python train.py --model="image colorization model" --dataset="crops of objects in photos (Visual Genome)" --train_examples=61751 --image_size=40 --crop_scale_min=1 --horizontal_flip=true --translate=0.06 --rotation_deg=5 --color_jitter=0.1 --task="colorization" --loss="l1" --arch="unet" --norm="groupnorm" --hidden_act="relu" --weight_standardization=false --channel_attention="se" --widths=[48, 96, 144] --blocks_per_level=1 --block="basic" --attention=true --upsampling="pixel_shuffle" --init="small_normal" --residual_init="none" --optimizer="adamw" --learning_rate=0.0022 --beta1=0.9 --beta2=0.999 --eps=1e-08 --max_grad_norm=1.0 --max_steps=10300 --batch_size=256 --epochs=42.7 --lr_schedule="poly" --final_lr_fraction=0 --warmup_steps=200 --weight_decay=0.4
Rows from block 6, named by matrix and row number. Each number is 500 + 25 x the weight over its row's rms, rounded and kept within 0 to 999. All counts start at 0. Numbers have three digits each. After the name is the row's rms in percent of the matrix's.
# convs0: first 3x3 conv (model.decb.0.0.convs.0.weight, 96x192x3x3), inputs 130-139, a 3x3 kernel for each
convs0.0 117:516525501516523502520531508511505497520520508528531515504503494511507498517513501470482484501501489500488466517491487511492488514492491480481497496485494494473484479480496497490495498482487495494490500494492492483483500482480528502498528501491496497500502498496497488486
convs0.1 105:524518508526521508528528513519501501527525507519532519519514491520509497533532511484489492524503504495478465496474483497478487501491491477472484513479489485467476497493495518500501497484488505500494510499498490482485534507488536516497509496492508503502518504503496483486
convs0.2 049:507505504505503507502507508516516507524521513526531521481483482479482483475479485511513521514507521536516530501496498496500504494494501462470467479479482481475487493501500496495500500498504504505505506503507508505506514512493530515512549544537503504498509502509501503509
convs0.3 079:518513519518511520520510509504499499516507511533525508515497495504494488481468469467480475459477487479475495495498511479496502483494500490497489478495492481482495475495487466484496479485501494496494486492491485489490483481483480479481482483489490493491482487494482488493
convs0.4 048:516513524514504514516503505536532514527529514531534519485489489480477471472459463456453456503483472545530514495492483471475470483479483472472467483483478498491499478479481494495484516518514494497493507503502512517513500481491519505514550539552488491497498499500508506516
convs0.5 063:490496497492492488483482482509523504509520511504515514473482469475475463477475452545542550548546547564560548499498487495495490492490491501493511501495499502502503514509520520508508521518517526519524536524518540534524523509522517509518536533530534530531540527521546540523
convs0.6 052:507502505507504508505506513510511503515513503518510509484485482482491485475473488506510510510505521531516525504495497504494506494498503494490483492486486489485491500500493501495500499500507503507495503504503506507511515500490518505502531512522503502503506502504510505511
convs0.7 062:496487498489488499488488499519521505506521509495511514474469470466466464469458456537531535540529531530531521496494496482490500478485506512507508499498497490487495528513523524515519515509511528521518525518517528520515531500509528505507527508508525520527521516522521506511
convs0.8 104:516509515515512516512510515529505497535511499528515510492491492492490490503500502514510529536512525498477483504490505503494508501506520478493511505491506482462464500511525524512537503485498507510519513509517497491497514503512520506518505480496514513520519512519497488497
convs0.9 049:499504506501492505498498496519519498528524509525524506481489489477484483465470461511500507532514515557534531500499487490482478481484480484477475490469472490476479515507498523510500535525520508505499513506510521520515542502500539515515564543545506505500508503507521512506
convs0.10 179:493491491495490494496493495496493497501501501506507508490479477492481482500487487481486487491494494499493484494487492487481486495486492466471471475479480476468466465471473477479477484481472488487488490490488489486482476476474494494489504501489487487493490491496492488488
convs0.11 045:513505515502504514509505510529529511538536519541529525466473489470469483466465486523521522517504520530512525514515513508508512502500504500497499495492505494495506501502503500494500505498504505498503509502503512509511522499506523508514529520529504506497505505506507506507
convs0.12 056:486489485485489488484492489487488486485485489471478473500502501500506508495506505545544542532535538531534541509507503512507510511512507550542540540538536533542541526530525519519519511519519528528530513517516496500506512509519501508516491493512532528525517514516505512509
convs0.13 167:515518511504509506500506502516508516502494499499487489494501499496500499500501501510509502495497492479482477551547551542539543529525525519524513503507496488497487503507498490496488475478471502503497498502491484488479535533515516516503482484463498506499485492487470481472
convs0.14 243:488491491493495491496497490467474470474482480486491489508512509506510506497500496507506506496492495489487495504514506501512502501510500498498498512513513514509507500496501503500505499495499489492494497500503491491495519520521509507510500493489498502501500503506495495498
convs0.15 057:484483477483488488483485484486489491485487489473479477497499495505504498499506499542541544522530533526526530508505500504505503506505506542541541526531530531540535525529523518520519513514518524526522514514516499502503503508520501503513489493505524521516511511514507509513
convs0.16 190:492490492494491490498493490457470466465479472478487482514517515511516510507510504520522525510510512503505507508522512504516504500512498522531525520526523518523519510513511508509509496496497494501501502504508485489490522531536511516518503500492502508508502505507490492494
convs0.17 102:468469462466470462466470465496495494496494493488487485452458447460470462461472467493488490497490493489487491515514511513514513515517513499496499503507509508508513513513514512516516504506510524521521517513516502499502452448464486478493475474486516510508513508511499503502
convs0.18 065:482486477478485479481481479491482488484483484477476477492493492497496492493500493539531531526524526525525528505501502505503506507504508534527523519517521518519522527528519513512510510513512534523520512513511504504500493485498497492508485490498530523523515515512511504511
convs0.19 063:485489481486487483485486483488488490486484488477475477493499494500502496505513515542539534532532529525525525498504503502502501507506508534527524524519523520525525518522521511510517511508511523527520514512513500501502495487500499498507490489503525518521515513515509506514
convs0.20 050:482488481489494487484491491483481485472481490456458463505510507505509506496502512550552547534533543547544553516514506517526515519522523561553549539539543545552554528531529521526531516522527526525530510519517501508512513508523504506511495503516524521526513515516509515515
convs0.21 064:486491483484492493485494491485484488479485488472475475502513505504512505501514509547544543533534541535542547517515509521525522525530528574565561557561561553562565532529532527529525518524528524517515516512514498504507514511521506502516495497513521515517520517517512511515
convs0.22 178:493498498495500496493499492452469467454471466455466465532542539526538535510519516521526522508506508498494502510529523501517510489503496510517512509512514499495499497503502503504505490487488488494495497500502486485492513514518505500506487475474500503503504502505493491494
convs0.23 063:486493486483493490484496486478479486474484484457466465490494489488493492486495496549546535537542538531542543522514507520519511520521518535537536538536537534537541531535526524524531517521527536530524508516517482494494511507517507512515489496509535530531518523521504511513
convs0.24 029:490488498484488505486479483511511489524526491518513492490482476483468466470464460539506508519488505551490498503499497485511492474508491495482481502482478502484507535509529519500517527516521520514501506494494513505501526507518528490516537507537510512513508504504509494510
convs0.25 020:490496504501492498488488503548533525542537543549540538472489474474483480469466472536518535506499505543526520496494501506505516486488509497502494483477491497471492516499495505510482514500510500499489493501491500507500514495498508511518555552559494498488492498489500501485
convs0.26 044:498487481488488473483474467548506478548514482543505485508485475496465458481456463549538545536520519535529530544502488531497477537500478530529535523510516531510521533540534531526528528528528518511516518509502510505504529518520518526507525538528514513510510507507506507507
convs0.27 060:496511515476495508477490502510508480509499472502485458483492495477475479464463474530516535530518531536518528531537495527533499519516498529519530512509515513515526537536544527533540522536539534535529526525520513509506514492516502505524525509529533528531528517520514513513
convs0.28 031:500480489498482485508477485525516515523513515535520520493480469500477467492462452463461460455456464477473462495490493482482485475476476505522498476516487491496478502516503482502488488502499505487496492493493497500497471476478495484484526509500494480488479487486489490497
convs0.29 023:490510518479495502494493501524534524515532524526540525484498497484495499488482470496486494490474487514498490495505504483501505486497487510494511505476482471467464506504506511499502507506510495487494502502496510510510503485510495490508519520533495503499486490479499501508
convs0.30 035:500497496489492491483491494543512498545522500557532507467466473467460472479472468499499506482485487481461455507499501497485490500482488506529528483494499474469458498509524493491504493496494487498498488490493494486497505512514492520516495508515485492493480476482477477476
convs0.31 026:488506517480500493489508508542509491542519490537518491501504512482477490473478489506506525508492498513494491509492493488485495486480489511521524497499500488475475509521532503499513504503507503498513493501495497504492505507518495502513513508520499499498480497492491487490
convs0.32 020:503494500498496482498494500539530516528534523531536528479487469479470481472460464501494492511502494533506519505492496496503483488490497509503490494482485499468492504515500511506500513516511508488500494490490502493490519484482504503508539523531501495490508492492491492495
convs0.33 107:538538551535538551541539553537536536526529528531537532561563557579569563587569561538521538506502516498497499512522534510529541532542546518507523492487499475478477525511514498493494484487479509503497493489482479476461528507534500489513501502503519508516493487493474477468
convs0.34 040:485489491486482495468473477521515517534519514531519517476474476470467476453456460487482492455468474469446464486491504485479499469469489536532531521515499504493490516512512503502503494495499488489489488487484487482492502494493488474487489480494490482487481483479478470484
convs0.35 204:494502501497506511496507512490496492493502497489497492501501502500503502499498501496498502501506508502498499479485482483488486482488485486483491494492498493487489483479482489488491490489488493494494501501501499495493489490495496499505496498499495495497501502502501498495
convs0.36 035:506516512490500511488488491533514506535523497538523493454468462462468474463466469573537560557525539526508516524508499504504500500499497500495486495491511492494506556545547540546557534539554521513506510508505507501512527498513522527543535539554525506508517511509505506512
convs0.37 120:504499497503504504503504503496498498504509502502509500504503497502502500503503500495503504527526520511501491496499498500505500501504495483484487506509504494484475497503504515516516507503501494495499504507506494491488498498508530527533512503504493496498509506509497492490
convs0.38 068:507506507511512504508512508521504497523514499520514500499501497505505492507501494514516518524529534533525512501498503498498497498500497497501490508487495515493493506511510511509511507512513505510509501506508502501503528525521535530527535528520505509511506507513507501505
convs0.39 034:514506501514504508515515500507501491523516503517522493499502493498510497495488494522514530537526530563537546496505499497501499494502501502496491497483491506490499498508503509512511515512521498496500501499505506502516524504501518515507531512519504501494499500510511511515
convs0.40 097:509504501511507506508510508502499501505509503510512502503493482512508497508508496494497496508507510512497495491491499497499499500504494494484488516493510516482495480480481494490493492482488502502499505504506505499501497499491511506512511499512500502503504502506503501502
convs0.41 048:520521523517517518522525527518504492525515494529516483501508507496500507489493495498510516513510533541522529517505521497501514505493500467487477464479484495483503496504498483494506505498514503510499499503507506501510497493481509502501535524521501503504504508509510506507
convs0.42 060:503500497508504502510508503516503491515507501525507497502504499506507503493503496527527523524530533535516512493490500485492495487490495507514493500503495506491493505511506498508513511505511494501498495501503489492497543505506528503508529505517501501501496501503491488500
convs0.43 086:504501508506507512504507512508498496511501495512504493502502495508505502504502499496496494508514518510511514499493496497492493495498493496496492500502510504503506488488486495490492493496492500498499502505504502504504489486479513517508517522512498499500503506500504501503
convs0.44 030:507511509504511502516503514534523519528533521539536519477484487478482493471480475517519518535528537554531545501505508496502496496504496502500482494479487486486493508506499504506503514503513504502506504508498511509504519500495530504505538528532498505492494500507517505506
convs0.45 115:513505506511507507509506510501504497509511505508512501501501500505503502503502502499500498533526521515499490498499498500503497496504499491495489510510510496491490485485480502502499492485484502506497510507505501497497491498495524527524512510498500502501509506507501497494
convs0.46 165:505505511505510513505512516496498508502508506504509502513520524512521525501513516488489488500504509504509508499504514501507513503509507488492490495503508497504512479483481483488493490491494496502500499504506498501504487492496487496502492499501494498499496503508498504506
convs0.47 068:497499490488476467473466452522507503528511502546522508490482465474471454441445434460454450470467469497486477507510516491482484493481475487484472487487486507501497483495487482492492504515504487491490489491490494493487478466452500499479540528508487487490489492492492491498
convs0.48 059:501502498501502497499504498505503497501499496497496498495488478491490475495491478485492482489495503503501499492493490485488495487487489496508500498506512510499507478477474476483480486485487492495494492499500498502498503498486507509510518509523495490495494496497494493498
convs0.49 121:501503508503506514502505511496503501498507504496506501497496494500500500498498500481484483492497499495492486491493496493496498492497497488486487493494500497489488479474475483479482482480476497494492498498496500496492482478486493495495498494492492493494497498496497493493
convs0.50 028:496491498505508497502499513503478481510497496514497496490497494498499493491494492501504504480489513513486496494489494486483492486483498501488499485475494478480472503496510493495503491494500479487482479473482497481487509487510522496511536517523485491492481490492485485487
convs0.51 063:505505507505509508506511506505491493502502497503500495498500494500504492499498494479488487496507509493484486493493497495494495495494495487493497499498499490488490479484487490492492490486481492494492496497495491495490485495496502505505503497501492492495496496498493490496
convs0.52 038:485483516482482516478484511460471476457479494451469505505494499494487490500484487515512527489487497534543552506515538501521547490521550490480478470450473501500504522499506506491494516520507513492491502492484506509506525502529502484511525529541522506499508504493517512508
convs0.53 167:520514528515515534512525533517497527516493528512505541505523534500530542529561570496480487504488489486470469502504549493500549504522564480474476491485479478471460491488494505497501488484477493487491496489491489481481485466474517496503510494498494490495496493494489484482
convs0.54 028:503491484497494490500493492498493487521498484523515498470480465470482461477472473464475484459463488483480490488494498485492492498503494482488490466472484485466481498510505496495500506499506472471469461459460482470465489469484480471507524514520483481478471474483488475472
convs0.55 023:503514487504508509508499497485493486502505500507509508454456447444470450417433419458466482472471480502484490507496493487484498480494481422444449444445444436442435481491502485491501495484491482496477491482499507485486453467474483495496520508535494491483480498484499485489
convs0.56 049:507495470487490460481483463533488455525492454526498452476469476475473470478471469536550573529542541512517516529509503530513498527511503502509530496497509502493505518525537511520518508509511524523531507505516487492498516535541501521515515523513529545554517510518491493508
convs0.57 146:491495496496500500495499502492496499488498499487498497494493486493496491489490489488482480502498501514511511492494496495497497496496492477466470488482489500490498503495495510505507519515515498496492502497497502502499497490491500494506510505514493492489501495497506502503
convs0.58 107:501497502499497505500500504491493496499501494507509498496499507498504508510515517499501512519517516488475472486493502495498500501509501496502509515519520484481469504508512518517519498491489498500504503505506490487487524520525527520523506499498501502506510507507489485485
convs0.59 073:499502495498500499496504503500502502498501502502498499501497488500500496502500497473482484478486496487486478496496499498498496496500497478485485483487492495484480486489486487487488488487485490493491493493491496492484476479495486492501494494499495491494496492494493492487
convs0.60 076:502506499507508504509511511504495503504498507503499498520518509510514509514514513426431438449451464466473476497485480499485486505493487444453455460460465481487490473475476476478485477481488492492500486486493484488493424434444443455470457469486484485489486485490483488489
convs0.61 090:486486484498498497502502501485477485493485492493483491502506495486493485486492490449445441474474474488485485507486491515493506526509519471456436480470459508501490457466464474478479481482480499497496494494493493491492451444453473466472478484491485484485490488492488491491
convs0.62 077:496491484502499494507511500475467486485474490477474487502508499499500492508511502431440444474475478494496493513498493520503495522511505471468468490492485528527519479483485490489494497500496491500497493502498501501501455462474470481494483499509475476478488491491491495498
convs0.63 058:491492484496495488500496493496488499502492502492486493512516512506506501506515517452444441457458459484482499507487480509492491510501496471461461472465469496496505472480479477478481484487492495493496492487490495492507454443448460455465477483496490494497490495494493494503
convs0.64 135:501501492506506498503504496482480483476476482456453459471480465464474461467473465452464460469481485473481478539521511536520513528508508466470463509514507497500492484491490507511509479485483487497495478493491448461458471483485500512514500500505473483482475489489449462455
convs0.65 082:489484474495491484499498491480473480489479486491483486504502491486487476487487481428432435459463467480475479507490482514490491522504501458460456470465468502501491459467469469475478479475481498499499496492495494493495427432441453455468469477487484483488487488494490486491
convs0.66 169:486480471486480469484482470493489492490482485486482480449447433434432421440443433435434431468470470469476473502482481500482480507494494427425414463467461477482473468477471485497496476489487496499498487495494466477480455458453476490479484499491484488489491496499479484490
convs0.67 202:484480478486480475494484475473481476486495489500505498513515510510513507505506499498491492489482483488483483498515499501517498506521498502503499505505500513508497499490487506496492505491482504496493508497490501482474513504502511498493513497481498493490498491487494483476
convs0.68 068:500497493503502501508507507498495499500501510500496504515519509507506505510509513425431436444447461470472486498478474501485478505495486457451452459460466488490494467474478474476482478484490490496495485486491481487493439440450445452466466481492486483487480485488485485493
convs0.69 111:480477470486486478491489481485475480494485491495484489496496486474480471475480477433427431457458462468465464486464479489472482506490497446433426456441446479476473460464456476478479475476476511511506506501502497497495423422426449450455464465468497496497498496500497496499
convs0.70 072:502505495505501499507504503502502504508505513505500509515516510506508500502504506429429435441444451471468473491482475497484482497489489461455452461456459481479488467475476473470476481484489487489492481480486480490491445444453459456463471474484478475480483480482490490491
convs0.71 144:492491487492491487493491487488484492498488497498492498499499493486484481479482479435437434462464465471471473498487489497487488500494492459461458473474475491490484482486487489491493492495497505503494501501499485487489453452456468472474479481482484485480497499502494495498
convs0.72 073:508514512511517513508517518498503501501504498500501501508508504512511509511507512470473475492492496498489481504498506499505502497503501483486483488490489491481484481480478485484481484480478491486483496493491500495491477480483492496495510499496490488492493492492494493492
convs0.73 023:499507501514501505516506507527518513536531516525533521494505503500507500502492483487479499527506521560550541512508520508498502493498484459460466470456462487476475491497503517516509530521512487497500508495497505515505487481475521515497555538535499491491504501503522511506
convs0.74 097:505500504504506510504503504487493486489500492492504497487487492492485488500493490530523518554539529518517510508497496507510504505508504505501497530521501499500481525521517544539526517521508513510501528523511505500494534538527548553544528538523523511508533522514503503497
convs0.75 037:515508515520510514531528520500500495509499502502504505548529522543535530538537531483466469504488494525514522500492496499493500498491500487475475486485481499500502485485486492485489497499495494488489503494493506501508496478475508499493534519524495493494499498499503505499
convs0.76 150:507505503505506507503508513502502506502504504498504500501501500503506509504509512484481484494497501503506504505499505506504511501505509486476485491491501496497505481475480485484491492492493497496497498499499497498497486487495493495504494496498496494496498498502500500502
convs0.77 059:512512504514518513517523521503497502505504502505507499513511505517514511517515512466471480498504507495494487496494498501500502502503501482492488493501499495487490482489485492493491491489486493493494499504494499495500485486487504512503500503501493494500501497495498500492
convs0.78 072:492484487491479481490474470512514516518519517532532529501490491494479476455439425437445451477463463493469451505501497498494483508500487476474464476479465476469457476480476484491484501486482465465461492490480509496484480482483504504497523512500456457458488480471508492477
convs0.79 031:513509511517510503517508511521514491513520491526540486505510510516502513511513510507509507519511527572567548505509496497502489506500499486503508494480507506493515491505514504501510502510513493486481497495487501505507493493490517509526547527537492497490500494497507508507
convs0.80 058:511510508506516509509513516500499496501505503503503500508504501517513506514514516470469466495498495510499496490492496496494500495496496480486476502494494506493497470463463483476472490481482498494494496499503506503501481468468503500494518510507497494493498494495500501495
convs0.81 066:506507507507510511508510513497491495502499499501503493509512513514515509516514509481488485496498498511495489500490495501496498499500497487488494500493497506483487490490492491491491496487488496497495498500497501494491492491489504498503515502502496491492496499497502495490
convs0.82 070:506501499506500500508513503513519502513515498514516496511519518518517516512523518487494499496502503497489489497502498500495495500491485506503513506501512490480499509503507506498506502490502501495500494491495487475486512496488510492494509491496492491497494491500492478484
convs0.83 119:491489488484476467474465460510507503511504501521515514475466460457449444448453448438435431473459456485483480506504505500490489496493490459469449480482471481485474479488479490498493492496489478484475490496487495497487439443430497501481527531505469472467491489486497496492
convs0.84 168:477474478484477477489472475480487499467473485453449463490507495492507494491503493519526504515530518485495494502504508499492505485470486542548523551566556476491495528533511539551538481492486498506496505516511470481481495494478491494485473472465510515509512520516477487488
convs0.85 208:477486480481487480482489481469486492465485484440457456459466457453461451448457447492502497493504502461477488492501497492500495489494488508509496531528523497498503509514506514516512493499500493507501479494492428449457482485486495502507485490504502508502493502499456468472
convs0.86 092:509506509510504503502497504480484494468470487462462480519526525517520522511516515513513505498510505477479482515517523515511519509507513511518506495508504485491492495500493495497495476481478471482478469483480458466466513507495502501484495493472491495490485493491467474476
convs0.87 057:504511511509513510509509509510519518506517515495507503529532518538546522547548531516516519512513519494499503489509499496510500496511500532530524526529532508514518503504499501501503485494486503498502499501495485483491489487503484487504465475495506501504495502499489490489
convs0.88 172:495497496494495496491492495471484474467478470469478476503506503502504503500505504516517514497503506490499500496510496490506494491498491503503499502507508498501500499498498496498499493497498484487493477488494470480489508513513488496497500502498501502502493499502486490494
convs0.89 100:499507506499502502496502498499508508492509504493504504500524511504518505503514503511510511502508511489492491512523520505528520506520519513507518495500509481479485503490496492491494473471480495491491492490489486486486509501514496491501488482488500497495495497499492492491
convs0.90 045:503514507500513510500514509507531524506528521491510509507517508513520509512521517525520522513511514501503507499513514498523522502529524525529531520522528506517526501505507498498504490497498497498497496498497474485488485483502482483498467470492508503500493501495492491494
convs0.91 051:503512508496510506499509503509521522509524522495515506524532524524535528525539535520513514509513515498494505495517508498517509502520516529525528520525535513513523503502510498500506495490490498498500496494495486481485484471487477482495469469485504501499495499497484490490
convs0.92 043:510507499500499504502500497510516519502509511486500502517514511529532519532528517509513507500503507474485488478488482476482479470477479514513499512508516485499494507502503501494503482485488515510511504507505491486493482480492483485503459462478511508505503503497491488483
convs0.93 070:503505501498495501491495495510514517502504508499497500510506503519520517515519515498500495494493496480480478477482489474474480469470480497486480495486491485481482492494492489493495479480486511511511507503504495494494474457471482474491467461471504502506501502503494498497
convs0.94 198:509501496518510503503499492480477482496490495503496500520528528521526523500500496495495475485479473487479479508506501505498495497485487487498481481488482490495499494506495485492486490489485491494484501501496501500494548545527521514507500482475490491479494492485496492486
convs0.95 132:486489484487490484487490487490491486487485482472476472462465459452462452459464457468470468475480478459468468511503497510501497509503498494495491518519516512513515502504502509510510499504501494502501481490489450463464475480483484493497480491499498501499494499496465475476